Weights of a small contrastive audio-text model: text encoder activation squared_relu.
Rows from block 4 of the audio encoder of a small contrastive audio-text model, named by matrix and row number. Each number is 128 + 32 x the weight over its row's rms, rounded and kept within 0 to 255. All counts start at 0. Numbers have three digits each. After the name is the row's rms in percent of the matrix's.
After each channel's rows are labels from the 100 clips, of 14976, where the channel reaches its highest value: "loudest" is the band of the loudest frequency at the time of the peak. Only what is clearly more common there than usual is listed. The data: single notes of musical instruments (NSynth). In brackets: how many of the 100.
# conv: width-3 conv, stride 2 (encoder.blocks.4.conv.weight, 240x192x3, each kernel summed), inputs 0-95

conv.166 101:138117253088087122134071162074176148136159154143093154135106118128132139086150141166204109126115138125149137096125132178121156079129142078106164141172184131119111106139151145116128171145150173115104175187174153149123130127099129088132111121138137114138116117153138148125159145080121136105
loudest: 250 to 500 Hz (36)

conv.126 103:126121133143092130109134107173071158125155127109193131087086152120157163164094187071109196155170134157152154160120180087161126099152156145114173181163123168136128139170180173102151145114129104156102162117114141146150064112137148129206114083081129108141094129142113113126130097143156152040
loudest: 500 to 1000 Hz (92)

conv.107 101:109080121132101163105186128123123133116108076120148074115066148140136161139121115118156138121129108225176108139160138109129078116123202127104118082132048129123098127183174149087140109154059100105078110108108125138145109073070123118152112123117158105153115110137102161145231106123161162114
loudest: 250 to 500 Hz (74)

conv.168 098:061184118152119196106169136170120103110144143095166089120080131115126138144108164168129147177163091191161165112145141123162153102093133097133154161137120126120171119136165084124101079136117114141149126067107132159153165162131167165165086151102140137105123137155126156138166087127121081124
loudest: 250 to 500 Hz (56)

conv.198 100:136131126127110128124150123150088165123129136180185122084128172117126159140050199119149220177142137169115148124088150100190130110179101156153203225138172160141144159143184183082154126182139129120139124178130165118152056099170177111152121086114133135140100100173123117110115111123132110062
loudest: 500 to 1000 Hz (92)

conv.21 101:147176166118092069109100167171100170209177127101161202124078127136160139128156096094121131177112135106100101185110126097113121113158152159107063133087176123167098136149110180052112106113124064170168143112125093159126147105166125102181144142115109116131118121092138073151132151150140170120
loudest: 500 to 1000 Hz (87)

conv.223 102:132111110140108180108162180147138038139097117065120152105184084094207100114145116103093111087138112139139119147142129132115098153098176127152088067135081103120126104120080060121095136093127107184104187075134108131130129126122136187166136197138138153070085129087153145166141169096153185106
loudest: 1000 to 2000 Hz (77)

conv.227 100:053181154157123122137144144138130104100191093145162109151094151142171138155151051101101072095132094159136122091143146134090143169100148128069068120101148148135117123165136162095121073120120075196117148067116141198142145108107104112140078134067106108160142176101110090135177078147159195148
loudest: 250 to 500 Hz (37)

conv.73 104:044147088165160166124156084110155108058133097124095030156087150175079163152145114109102097093157086143156160113113151135128158098048127085084116125154064151133114113133171064149135102129122117144118111064105148140133145128117108134084097110087093143129141144113109106104150072133100095170
loudest: 250 to 500 Hz (54)

conv.176 103:166084161075145143181080142145124128139118144079131126130135094095142123133104114188137115149121175104094132122122097155124046169136129115137113134150118096081188140107104124203133163112102123105083114167150172072078063173117051157136136152190164079132110183125138154173148155163206135130
loudest: 1000 to 2000 Hz (75)

conv.5 101:087113119116091203122159137082156139134095117134092082052090167143105153134126116124119105139117134175172144132161136124121095091095203105104128074153045146122090136167119110083097122120058133068110158111154128114157161078062150135151076119123153118141164104124130168131182099122135124071
loudest: 250 to 500 Hz (77)

conv.193 104:122099130106115075143143148145136096149186081153127143116102124115178131127133086100115117114125111095071114137094143113097115099108150132042062085085112151223082149126117129083131141132085156137133212137126113165133140051087071071132139094110112130093103108121111114126140118118131205113
loudest: 250 to 500 Hz (89)

conv.211 101:083160118128142113097136117122159142103107104109099121150100103147075129090171063125104101143127057101090078141118111150137143108104107090127101120110138100117115095068149093116112107091080109106192075074129102116075165116120104137094082139090093159085150131085149109093116109110080075166
loudest: 250 to 500 Hz (42)

conv.219 100:067126162131126127126150167174092106109186116133118115138097116094172105157136123106106153073118134118146126072139200134133103144132154071087139138136138070153098070071130104094122109153101128123120201145107119109169104077103090100105045135116121146136113096092128096152184098114127170144
loudest: 250 to 500 Hz (63)

conv.120 102:131115099148206118185139136137074082166152067100125106129153113165130140161110107153100099084155160134112128150089096098159121205088130154139050112098079120098148178152121104167111134103137111121148114121083170115112137158126083193160156126186148116113122182096131136175147146178189160126
loudest: 1000 to 2000 Hz (83)

conv.214 099:133120170147087140120106192126129165170118074080137169113138079106123133085150185154132150184139126120154110175077081146189088144165154172076131100138150123149153142110142159129118127081130133157160149132140076105069136110130109157203103134131091122113098163100198173174123156073111132097
loudest: 1000 to 2000 Hz (47); 500 to 1000 Hz (39)

conv.7 099:129128160076105153128139153059158142115102107111108124102119115084095112103103105174173114217077121156138102138155126164072084119100147108123083034104099119140158144123119115151110148115077173087109122133140093092116108156104098148110124173122178105122128101076153252125163120102138115119
loudest: 250 to 500 Hz (36)

conv.67 097:094105123134101141209112125108160125116122135166124106100159138211130210133117166144183121125152108160123228114099155108139105085083103109112174143160108172134183140122175132126167108146164201120140121126126211123101133104121081164076093167126085148106124162126198135135134110096123088110
loudest: 1000 to 2000 Hz (79)

conv.9 100:131096156143123140202116148079137161133090096118105129072146117141070172179116119153165105126100158143139182133131091106139112151148151146049145134148118168097113151088141175099125118095137124139130114172185204106098095060124064107180115095208169094142110144089136146236146103091161135076
loudest: 1000 to 2000 Hz (71); 2000 to 4000 Hz (26)

conv.0 100:055141098143115181143165107137064058093134105108137053101097138074132103165065090077091112103125118164121120089145156103118114162069150087088112115164069084129110117125122080110093079137073116133124151101092144117185114140072129128128047125104158132104132130108085129147174048122119141100
loudest: 250 to 500 Hz (87)

conv.175 100:131171102157158117120117147135070084148160083118188115072165128102139106178101073153103057080151178126142108132103118069111129215085141148149050096075065111068128148178107095125116135142130108169136154140097128162126165130137111183201173130154149132116124144128123126176128136189182149087
loudest: 1000 to 2000 Hz (74)