From a checkpoint of a small contrastive audio-text model.
Model: encoder activation silu, encoder depths [1, 1, 2, 1], encoder rnn lstm.
Data: trained on single notes of musical instruments (NSynth), 184686 training examples, 1.0 epochs.
Rows from block 3 of the audio encoder of a small contrastive audio-text model, named by matrix and row number. Each number is 500 + 40 x the weight over its row's rms, rounded and kept within 0 to 999. All counts start at 0. Numbers have three digits each.
Before each channel's rows are labels from the 100 clips, of 14976, where the channel reaches its highest value: "strongest on" is what is common among them. Only what is clearly more common there than usual is listed. The data: single notes of musical instruments (NSynth).
# conv: width-3 conv (encoder.blocks.3.conv.weight, 192x192x3, each kernel summed), inputs 0-95

strongest on: string; octave 6; pitch class A; note: A6
conv.107:499418488461554534530495488562546458557525528496524516553552504648480502505478453496528472492485517471491523506555445558477535576463512550454453510532448526492591535504475570461442506540568459517520557529501488506597532596423415512511544514524565451523492569462519513535521527500511510482

strongest on: pitch class C; octave 6; note: C6; organ
conv.140:480441517422529479437513535545457463547543489541528482555442362473437539504531510508472492401484416514527567495466514523477459491434543548509562508603502511448488444572561442487489554401499501569516498515483555541438466541451528532464501457435493527515472540460552485486524403504510460521

strongest on: pitch class A; octave 4; octave 3; note: A4
conv.168:471512576483565548439532435493516439470542506526499533518532450511478519423447513490512541466541506516521505493534491518482423572453455477569499505510554530438512451458457483555515545543436439559488466564479514553505506501429572580432524505475517545471529551517545514547521478529483461475

strongest on: pitch class B; octave 4; note: B4; note: B3
conv.71:387458531523482448474514515456438493509516488542536512556484412475408542481537541506488487490528442513564532505497427542471460526415486448527532533532523536419413403534529441501463545504522494517496502549502473517425509495444552519456487512452417548487459486510504409516554468485510421520

strongest on: acoustic; octave 3; pitch class A#; note: A#3
conv.65:492478471531533489507440483522484477514515468432517556511499540586510437503444547478590493520528587478491515463514513510527502617593465503432452504451515491484572558461436490538471423524496471526518463478512520495550529550509476462559529552521505480496459498445472482556518516482418522505

strongest on: octave 4; organ; pitch class D#; note: D#4
conv.44:429536509482468470556546501493544541504526531600479549507528467521554582465520523513481514474473518484494508431542508466470370537484456541499426424509526425490458464489554469502490540566563475539490532497546523489482529479514486555484445485460486553537549513509538502458457542497532474461

strongest on: octave 1; octave 2; bass; keyboard
conv.55:491469522473515569500529477564490532440513539514491573520573482546516537467531545491505437521565541488480464418545448443481434553448473468540542545480479513445486473464495517532495543568522414492466540593494464442487518460466502498465511518530536517468480505503470503526564497566505457513

strongest on: octave 7; pitch class C; note: C7; pitch class: C#
conv.186:512444485515512487472513507439464486477487476525504421559466469441505532479484445512522477488504502502543570549503454552514438515482515558439517519512531459473487491538553471452448550455482528488408482528506509471468502514514592477500470446488463535518459512521498461503533449431530485508

strongest on: electronic; organ; octave 2; pitch class: B
conv.68:464538548540519546465503457504510490494569557560522475418477519380498561443502437569477532469487444525502518505540494585520464491500465522525488462552528478479515487457550475412449482481498543532523469496573512553495514491480491557412526476497525487521609530456588476556454562533509489502

strongest on: octave 6; pitch class B; note: B6; note: C6
conv.19:436525488409511506515465437545500465579475488468535503480523517514447492505557504525476475517479430544465543552528539520517572509493505530505524472563432520480546527549509570507491470481509550550648477513494526550509487515411437541530549495526523431484518454459511520525587509494464505517

strongest on: octave 4; pitch class F; note: F4; acoustic
conv.7:488500473492487447522453503553463598501559489516577568509499511502509510519550543534471479510551544488504475463518524504521440533497485531455408500469535387505506490505482464543492412485627529534458505477558498498525479519462476507524501574494482507497440557444410472499485513480406521498

strongest on: pitch class A#; octave 6; octave 7; note: A#6
conv.155:481495522530496515483517485470487453597459471485516463473580523502428530489462492509443556515530418532501566543494492559527523475467540441519480533497552427525532533534438526500484482458490608533522474533526451532535535549440530550532610482543510476477484508523478460502507429449480533461

strongest on: acoustic; pitch class D; note: G#4; note: D6
conv.3:409524446506459500518507444442513504546406467438490519491506516530516478523502482439452480511538465451469510519539484482551523500466532524485477530468522455490458545480438486539477471457498500505497512481508491510505534489454537533498505553515504527470444447501404481463558456338399505506

strongest on: octave 3; string; pitch class G; note: G4
conv.118:450503497534535495512502478438473541509504484466542552459488492509567505529477532494530557501578532451508489470523537511516464577517484548527427480498573465502563502454443458579482436461575479582480454461539501515490511520461536555553491550449489547515471565440443514489491510427401515484

strongest on: pitch class A; octave 6; note: A6; octave 7
conv.35:511468497493455522474495484444516496534397467492422491563556534483515485530454461523438478589536426463493534465442405489484535435401553498492469586539522504436411443557464487491423543459498503505460544496457471512583545537429489542506538511573487519496513497501495490464475494469481439513

strongest on: pitch class B; octave 3; note: B3
conv.132:385435484495508477516526510483429435575438489500535476529504471460446502544506473502440493488510396531558600565496494519458543502512539520492567507536532530502446493563486524489496513453443543547575476554493522495465501488445530513470543488508425490474468431506522435518558467503510534545

strongest on: octave 2; keyboard; pitch class A
conv.123:521453519467471534469497495531482518493542551553517557536483523482457524488542469485467470471530537517535499469544460437477521526474444436619570519446433489539463469491504531490538508551519470486474481585525485446479464414472497466394490520486513526444498491464494530517465489598490542459

strongest on: pitch class F; octave 5; note: F5
conv.98:534497547566525424504466506504457527475603524472562447488466498505494493514502464536563518474511592537566483539410525518514452513540469521396470468463423451503515505504499493472541446542534563465462478537542529498533431449549479462519475530476472482498455566522500476541495484531445517516

strongest on: pitch class C#; keyboard; octave 6
conv.91:517477457519572508483554503533553479510451564513534426452474457536503495455533447484524432435451471509526519509575482544467482510453558610450538454538453529504448517417573535471453492475505459515512576587513562529472491465500488507492455482478513522501508523509542501461529491510551488590

strongest on: pitch class A; octave 7; note: A7; octave 6
conv.51:468532510535499572482496435466481535515481460486406480492595525472539553497423522506442514568511431490492521510489448494521508479419516445529522512487556510485456514487433481515477501490433522523467503534498432494555590505435558507479554527553538493537491490552455490487461499513453473478

strongest on: octave 2; mallet
conv.59:522457459495456502508494521472542486476462540518457485516481517477486473468479475480492491526477518523479547462546463430425578479499479427602556511472485520540470470506488577478504495502479460448479539494509465465511510493512475487483528482521437530458540403453507515539428527526571550494

strongest on: electronic; organ; octave 1; octave 2
conv.60:505498511496544526453551485570515478495504610552518440430468489419475546434488436503528488425472492540497507432553472543495472455443474536553502490559482489478518409418540486457508521468500489530493519554525535584466480510493433543465533464464539490507566526464562509530485488594536475534

strongest on: electronic; octave 1; instrument family: bass; organ
conv.121:557532520453544609450490410550499438480535534428483424470527487472424520507466486519486486492486461494451439538490513494538500444459497510488528465475445476491530535430493494518529489493398508465487470516464519506486515432495514471479517522525599481532525569561500504512553429537448482498

strongest on: pitch class G; octave 5; octave 4; note: G4
conv.185:491480472526442470455482501448515513426422480518497499542435488454522384505500446484450509526511399429534460456509466500497502550458538503501513552543543561499419479533470485454386528467505443528466533428542479523485433491450520542470414535502484569439529492460515465540482460447493522572

strongest on: acoustic; octave 3; pitch class A; note: A3
conv.125:450546503390541549444488466539516461556542464421490550540505499493465452493569564458497494508539412490498492494517540450576491527486492518474524517537479543478546553481455497545504520482489477551548407531463508488454549522426531482514515503491537436504445464498469537495547443451426473502

strongest on: octave 7; pitch class G; note: G7; note: F#7
conv.49:554512484499430492444499519434506499443468490512440448577490512429548469516457490542437518517531442430501470478485457541522499482453547472480514590580565527469496434592525458495466554477473479509395506471505484471517492519445548520449443492535505529546500519517488514502437452437486490520

strongest on: pitch class A#; pitch class A; note: A#4; note: A3
conv.102:466524503521524545489461423477487547468552477516473543493516567503482511478516516508454549574519503487508498493527424517539483538495500386512526508479553569456492494458490460503453478548462510506484475493509374511517557491470573496464579569522497512493528517511492489581484593535466452483

strongest on: pitch class A; octave 3; note: A3
conv.61:488491529417523502427486510540442510457562520478520555555521539514422497504538594508454463545509526538522514428530465504514506534495449439542586557447457528455504432485515478519503505526442513546491473539504462477524513479465528432473545578497476496467476522517507468590489493577499489512

strongest on: pitch class B; note: B4; pitch class C; note: C5
conv.161:495404527593528475460453490494425515485489500461548489471539489487410474500471417522576576521525467519560497562466485635492494517506517476486484502515526533509507456495487491492490478489412578478480471526526506538518445519497527510458500515512443545451480537454539440528557433460469526540

strongest on: pitch class G#; octave 4; note: G#4
conv.34:483558438447516534421510529504541496446501486507423517532490473480542387512516531456507524505515439410457452482533520433534475491520535512507541531528556516516500535517471449564501553487472444499479518470503534512440546449476592511479451547483547563519516495504524559415580430459481495538

strongest on: pitch class B; octave 5; note: B4; pitch class: A#
conv.38:428436551528527448483528510514467449497483452490530504581442463527448517530510511433520523521485448502573547485433460514480518527427483500490542497509490617425452440550492462518487552504491455567500530511433466528480520512454528481486497518479466532488484476495525458540502496466501393550

strongest on: synthetic; pitch class A#; pitch class B
conv.45:478523506468516507565515443527518463562489504466513473451626506573468541449553483563510445514455525511427479544512479536492544545496536538466500427469478509466455546470483517465462454554496594439558534508480506514513524474499497544556538500541518475489508568591460461489613522506461467512

strongest on: pitch class D#; note: D#3; pitch class: D; note: D7
conv.166:509525422509416523510537560494512541475435485502418501546488499459524530509516522419517492512511528447504500480509535412552529464499484500537502494479530480510471516494511469494505558463477493482473460446484503434408552429544556470520474468497538534544460414495467469421548477469545534493

strongest on: pitch class C#; organ; octave 7
conv.17:506500461506521577516566476530539433498435516484489418482490488505501531496476437441499438484490470465493518535553524501476485479507527578448539458502465501491450523388529489477461510455459468493486510555478521510451529430503548436487476512513550480557505488495534501441534496537523507540

strongest on: octave 2; string; octave 1
conv.112:472534400501445510545471507458525559505460543510482544502584557606506509504564453479512462518504516418443460503620515564549549564510521471483477522466504455520513556518496549485469459546517559431528517543508489470521469493498503501482531515548493506456493487503430456530540521472524510490

strongest on: octave 5; pitch class C#; note: C#5; note: D5
conv.99:522483507496517512543579465511534490516464484485485455540498524542539573483475507521536445568512565514510547484465482504475520523517532539413518455467420555405478477470526477470444493499503483493472542539410464468502564448536491444535475503568493492549532541515544485552527546515499391519

strongest on: octave 3; pitch class A; note: A3; acoustic
conv.56:445534485505540508502474545405516542464512426467450554529477566521558437590428598432495531545478539482468498514520519450516506525534537447522547506465547550542512520520440493589523480509481452498480543442526497486514603488505529441511523587518505542512462430522466528491438527469437522524

strongest on: synthetic; bass; pitch class A
conv.54:511493563486515555530483416522539422514520539474460521474659506594462489476465518559459458532493495525485502503519459477521509552463487473501489462428496486481516514484433567516480501593476510486551548551481470470552515515486505537498559516557545482469505574621474493551516496519478483444

strongest on: pitch class F#; octave 4; pitch class: F; note: F#4
conv.127:523446515527471530451501419528527523507516483507556507466498456535520513477508469569417485496481474465500488500497436577502417529432552559515414518542584469453489453450493469495408450485535488513457518465556457548578485554415527555524541547492529524471502587523479508534479459505436496508

strongest on: pitch class A#; octave 3; note: A#3
conv.138:434442524486558493531510444433516449519487498496520538498505504544490487443446473482484496488489516532465536513513447459472506628524456481478499528459490494516514516474459577512467501624486388532498498547524493552530480495474509547455523481531436509470541514477507523545469553522437510452

strongest on: pitch class D#; octave 4; note: D#4
conv.162:524597414483437537525495556503487582485540479491451529527515559450530533549545566504469509545497537449468443492522556451600455479523410524452483482486531440509535546507523452513538507484505528496498400419507521437440534451529513402517461476500572415551513482486479470455516546521503526429

strongest on: pitch class E; octave 7; pitch class F; octave 6
conv.158:499524479529411473487526504499513544486498551559509528520525519502494538496558515522497446490459505509497477487616505529578452518489482464442493502493512398514552524506577496443439455515505532461489502501536473435474487516509495458492511476478529476514506414504482372540488484468544510474

strongest on: pitch class D#; octave 4; note: D#4; note: D#5
conv.57:539564428487434540550501535506541548476527462505447509503508616504567521499501526501512521594516581439411475456469559429549541536594459491489450513470524481496513507492510472497488473486480520437490472408518500449510594462549507442516496529584529440566506488459511485514484610547541507439

strongest on: pitch class F; octave 5; note: F5
conv.190:565455480507479425441400575532471524442533503492552472550488507467461432510495458511472524518466484533525470467485484542508527465497486482528495545542505493512539427585524480462521474466520524445471518415513500520562418564492477496487514473466493511492527536435508430514449477513525549516

strongest on: pitch class A; octave 4; note: A4; pitch class: G#
conv.139:471606542451546579513531407462574463478538470484385520471533537488551538459446550496498535521513534465432489476499513474531442503499480456513500488442512508432519483439470468561514540530429466518517505461458452500505632468501539522488516514526546525554548504532495524496508551522460427447

strongest on: pitch class F; octave 4; note: F4
conv.81:534519504452464496476476498524471544419611538538495515511511508486485506471554506562513510478496499463454440418524515516548426496453448497470437506540471435481541486528540477473566486523523562427481476480539511457488475522506468461487467478465528490519497563515472458486447519496497489442

strongest on: octave 5; pitch class B; note: B5; note: A#5
conv.114:470443400470493457517461481463474542495503509455478562469535551567472465498524502512506509575571527422410456466531499495517585541506491481435452527467452531501510495508463503485486397512494517445510500509480471504526489485455469507483522520541420471458490545465447446550558534458469500482

strongest on: octave 7; pitch class E; note: E7; note: F7
conv.96:518521486469472502451490536455472493466524468474456457613502588414494451506480487493451517557458490488520470458468438458583479469510480453482570508518512546457531492537539441494442541487466502518486491477439457466466529452513574437485474480557543497511488474494489412516461467470537449513

strongest on: octave 4; pitch class A#; note: A#4; organ
conv.188:442498529518485552525568419467500488508420483559446478497504506444529601503411499465465492521514494490528551527501421552442495501444533506536550463466558567473438461450480500503460550527447452515458513535476450486511574503451576541440509498506473538537508468501509470522491531524515487518

strongest on: octave 3; pitch class D#; note: D#3
conv.103:493538475553491516587486503509494555580432480463500461431568528526564532542486513552502537536469493491498530543516540584510548493541556533522453469526585504533502564496444467543514423451539536515533503448532512516515558521519517518554537556556540507534463497546467499475511543449451530502

strongest on: octave 4; pitch class A#; note: A#4; organ
conv.119:481477552541472489471515504424484442498494456559484468539501528423498534486422474515477545531495445501530574491475426516497508490435494478585556529534551576452467463528520518457443598498433509536443514512509439501503552541460569580405557479522459547551537495468548443548485529492563439513

strongest on: pitch class A; octave 6; note: A6
conv.69:499522481428512534486492492476523488524485414461397511595551550481507506521448542502476499571494456500478539431486436481530544432458503456466531580519498543402513505563466481510466509484494531501491516484387475462544565580474510458525532498570511472512489437465458489479463501463492395477

strongest on: pitch class D; octave 7; note: D7; note: D5
conv.50:514527438508541534487499531479525483457511458484509433518466553477531440501442496465517539542492533440478516528485519489566500536590506519493531487503496497512533515468513447464485534437422540487475458472512554498484547411545567419481474493563511444554483456481548491513537500482498521521

strongest on: octave 6; pitch class E; keyboard; note: E6
conv.93:513558536436486473521517477563529494495497488523494526498549528530495558476548570534509457528495527498524457411524452547551458492451474469473432496516500479372565487510531477460448502538564504488522518485431461478466513566522483493549509451518536438522523505523462460484514552490531338455

strongest on: octave 4; acoustic; pitch class A; note: A4
conv.33:486534449474499519494471517513488569421551394508475603525507537512553478546500582496488525565527520422440436422491521447525481480495480483526506528488535489491506480519473377573520502496534491482426504395503513467529568532486537477507523567525491537520448499464454501483495510454442508497

strongest on: pitch class C; octave 7; note: C5; pitch class C#
conv.171:520474527519576523498493502522450518537530466480531469487489428479476529563544519553527492441535489538559522581469552573434478481467616611427540512567519553465482507477520473538529483506491511540502491570452567484480481472505552492523487547460473525494438543606495519546549457470432490560

strongest on: pitch class E; source: acoustic; octave 5; note: E5
conv.150:520518480458504490525426483558488545473537480501544563548500559530534485510526530506418478525503541465471486470572469488545465543552466452499497521468506431510566538497471484535437454512556530505504463486530431437542514540481488448532550559510511448521482494467411482560471542538441517443

strongest on: organ; pitch class D#; note: D#3; note: B4
conv.83:480559557588482446552438539480481566507517481522566485469512562460483478532492512559527583540476536544545518538475542544499519502553456435536467451477542532524510516503484512474497500514506577491565456457553488519469499483540500536515530522541449480505480489480551447542507546504540517512

strongest on: acoustic; pitch class D; octave 5; note: D5
conv.189:433529470522529531585512452449525505560443436464477508497517533606564508548425520445561505564474532481496543483485512537481544547534516530480450463482500505494497544442421497539476435509523427539472526485509501509532608524539489491588531572543492527518465476494482531494502583438446479513

strongest on: octave 4; pitch class F; note: F4; pitch class: F#
conv.75:510457481474484507440401455486489561464567490499553509512505451497470452434560455534428460477513481488409420506502490514484466556498553542487524523505497480509448474502529481481468441511513556445475504466564534521534422441421554509445485561459484536452457585505460451513560455497413542553

strongest on: string; synth lead
conv.178:497501491515483526483471466442471500446488508494474555453511504514509475471460494475503518495550509479441448543522479437546479534503468419509429531443518458567510514432378579532496387563493472462461456512522463474531451500466510493468450497492465481475470513483422543474489513492408567376

strongest on: organ; pitch class F#; octave 1
conv.100:549447458423525524418514529566463516447511558496522468503493465462448491491498489463512495492505449461482455437516523495455491416453511539560574515528417532485466413511535469469499493425470481451470521523506542523455452439456496480482479489474531536488528523471558515473539421571520499583

strongest on: pitch class C#; octave 4; note: C#4; pitch class: C
conv.70:488461460476506558530553473465404539524450489505495576501499503470529583525487525458431465510627472448486559566520489499496476497465540508526505585519527441533510496474481499533533484450486513520446393543505514475473521461438565467447494494497469459496437456440502491476552500448499551467

strongest on: organ; pitch class C; note: B3; note: C5
conv.135:431465548574607487533555529396513429509475514489554477496422512512531519545359477406545545486519486540589576522482504536467461568567515517465497457461506505522526515460480509526517549515491434576468492546499504576501515500531497497501500504487453510509496499464564507532451541491523521506

strongest on: octave 4; pitch class F; note: F4; pitch class: A#
conv.20:501486499544501474458441456520454511457555469523574542501537522510436522476548508533498516545524461486526482497469439581527498556461525513494491534509553539439472421477538410470468465505513557504465448508540493529546528507432539499461538554526465531485469542506512422552527524505420452524

strongest on: pitch class C#; instrument family: bass; octave 4; note: C#4
conv.52:520472508512507519590550421436447477534448501489483459469475482476498555519447502504458474479504511525484543645472475517444470446481600540456498495469520428538433527438457541529551440531486510498515481519476495456499492430556547474495501477482407495490468483596433501492501502498414504482

strongest on: pitch class C#; octave 4; note: C#4
conv.22:512461502447516473512572512581479538529470525513531460534442424522516582559547478523484445465497514498517517480483529528472435484423533610434515448555426456462489503509548461451502516457589472545489524545487535501489499515502482479522401502432522500510476522523512465472521451502522493530

strongest on: pitch class F; octave 4; note: F4; organ
conv.37:464517574562456487497437540488413556490611546558565510491510478420457516520554453561518578462515454573565465541458562547493466485488487450532493471517525483485500472554537509476534489485542629477502447501569541523449457502488488541460495472449475477500497518459506478492525515491476520493

strongest on: octave 6; pitch class G#; note: G#6; note: G6
conv.53:533441454479548509436452504571496497459517484423491552504523468592418433512508573479607492509524519487532461416470510525436521505470517496456506537523356569482559487506470521527542433513501468467500579483434520504518507532502449398526516517509544465482443509519492537499524473500494459533

strongest on: pitch class C#; octave 7; note: C#7
conv.165:459474464530532538438465545538487475467519497452449488495482461482457429527527470437553506484556490447516461527493565476521532501522514563523518488519503506546526526496489529509518505450401544468506417514517587481426505388513551421487459478466517462527451495480527510469607450485486542530

strongest on: pitch class G; organ; note: G5
conv.129:540508457455572508492541525479497505490533470464510476526453466499564474509468473525507525494560487471498472542435531541504451502513588589446530532579505545481517476518531419554514518450517541571424548490466563550486493471491546533474445545479504544557514571464520547507506442442529512570

strongest on: pitch class A; octave 3; note: A3
conv.63:526474519438573519472506519489497401514495503471468432506496462493485493531455530521493515468496424527494533545472500511398506465491580515533588546565465582525471449522496557526522532535473472535541535553464539526516519513457525489463561485524483452529497503546526572512487502531492504531

strongest on: bass; octave 1
conv.73:571456468447524540470424506560448501449522532454487515484493473511436452492497507511526519423562531461434380539484542515499489472466511513533499541558466470524555541523486509530548449493485533444483484493500524504520401486466497467458487483471543484474477573509465537493528412548472566502

strongest on: octave 2; keyboard; octave 1; mallet
conv.78:540460511501527526478555476553502518496493624561523484450516461487483552451541504500520412432521510489510501480581473555482468502455541516541534496531504493499509486421558521480499490469500482505489526586511494464448475484468490494450540497478532532478498493500486480520530458551559482527

strongest on: octave 1; string
conv.172:474451538467577542490522426502510429488540544455459544489550479599485491458443516513560490483542570475417442494534518464497459603529515504456465518457458533486528492445465544519527453601485436484494560543472507503483483477473492513472503540543522506481513564529477537506547511525460475497

strongest on: pitch class D#; octave 3; note: D#3; note: D#4
conv.136:514541482524439497510469512454427563486499456480458528495542501450531520532500574478433518532553464439453427542478514470534471454480494405496466526496557466528492524533470451552544465497521523456438438476488458389471503511467549426502499508511506480519389475581338518468476487443423504441

strongest on: octave 6; octave 7; pitch class G; pitch class F#
conv.58:615477496476488495448408496524513487472493529460476455465448488500475450504457506511509484444524483493486416531471504541511518416495523480548512572591513487553515518522459532499517469482512501458461504467475486466552427536538466471492506464480533465479483528544471562518408470513493546485

strongest on: pitch class G#; octave 5; note: G#5
conv.101:499512463473507541567586495500594488528393484485481476498502506589610538537464514483493446526458505455474526519506518493483479519507591549411474492484486495492501541444462498500474525518555409533469622473496498509517561490511451481552490517530553523552518502538497518451480537483516486531

strongest on: octave 3; pitch class D#; note: D#3; source: electronic
conv.154:483504477535505445531532650499489490498472490530539462530407487495547522632482443430520524462478518530579562494474607492504534486575464550509501506521502485543497515563521479487537543421521478545506446496538571512464536472538474454522466462476479429552475442416582505496488474486588533505

strongest on: octave 2; keyboard; bass
conv.74:512474456545532551450453502550490525414540529481435514500553497525457476481498508497587489555562537459533474430522567457480548517547470496524466533516472533472493505503495512530507475496403503419477473555469530496471505462544471481530479511553508484499520543470536502495527489546536504536

strongest on: octave 2
conv.115:517493502492475529514524472471542450494467590533527484456433503459494518409500425428516455431492474525477516544562464467471537515501511502540481488533476444570467530441483634449501489545474427487502503536533489510530444491492438508417513455511480497474536477456511551487447526557524550473

strongest on: source: synthetic; octave 1; pitch class D#; octave 7
conv.142:511547532429485597523539433526527516500545522491469465460548521507514578475508533538494455527482545485453462448491482464545439517485490515469488443445434452414476500391537472504463509521488492476544491511448469499478569405528505487523481513558583478536546537560502475492513551556524405470

strongest on: octave 6; pitch class A; note: A6; pitch class: A#
conv.6:511511531496495522467495479501532437577459456472460460544587525521467499504447523551499480562503443500500535471471452523509544441453512476499476565535498504413497506554459517488462530486510525507506517487418483518569538600472484510540597471581505475518521487505494508502456504480487399461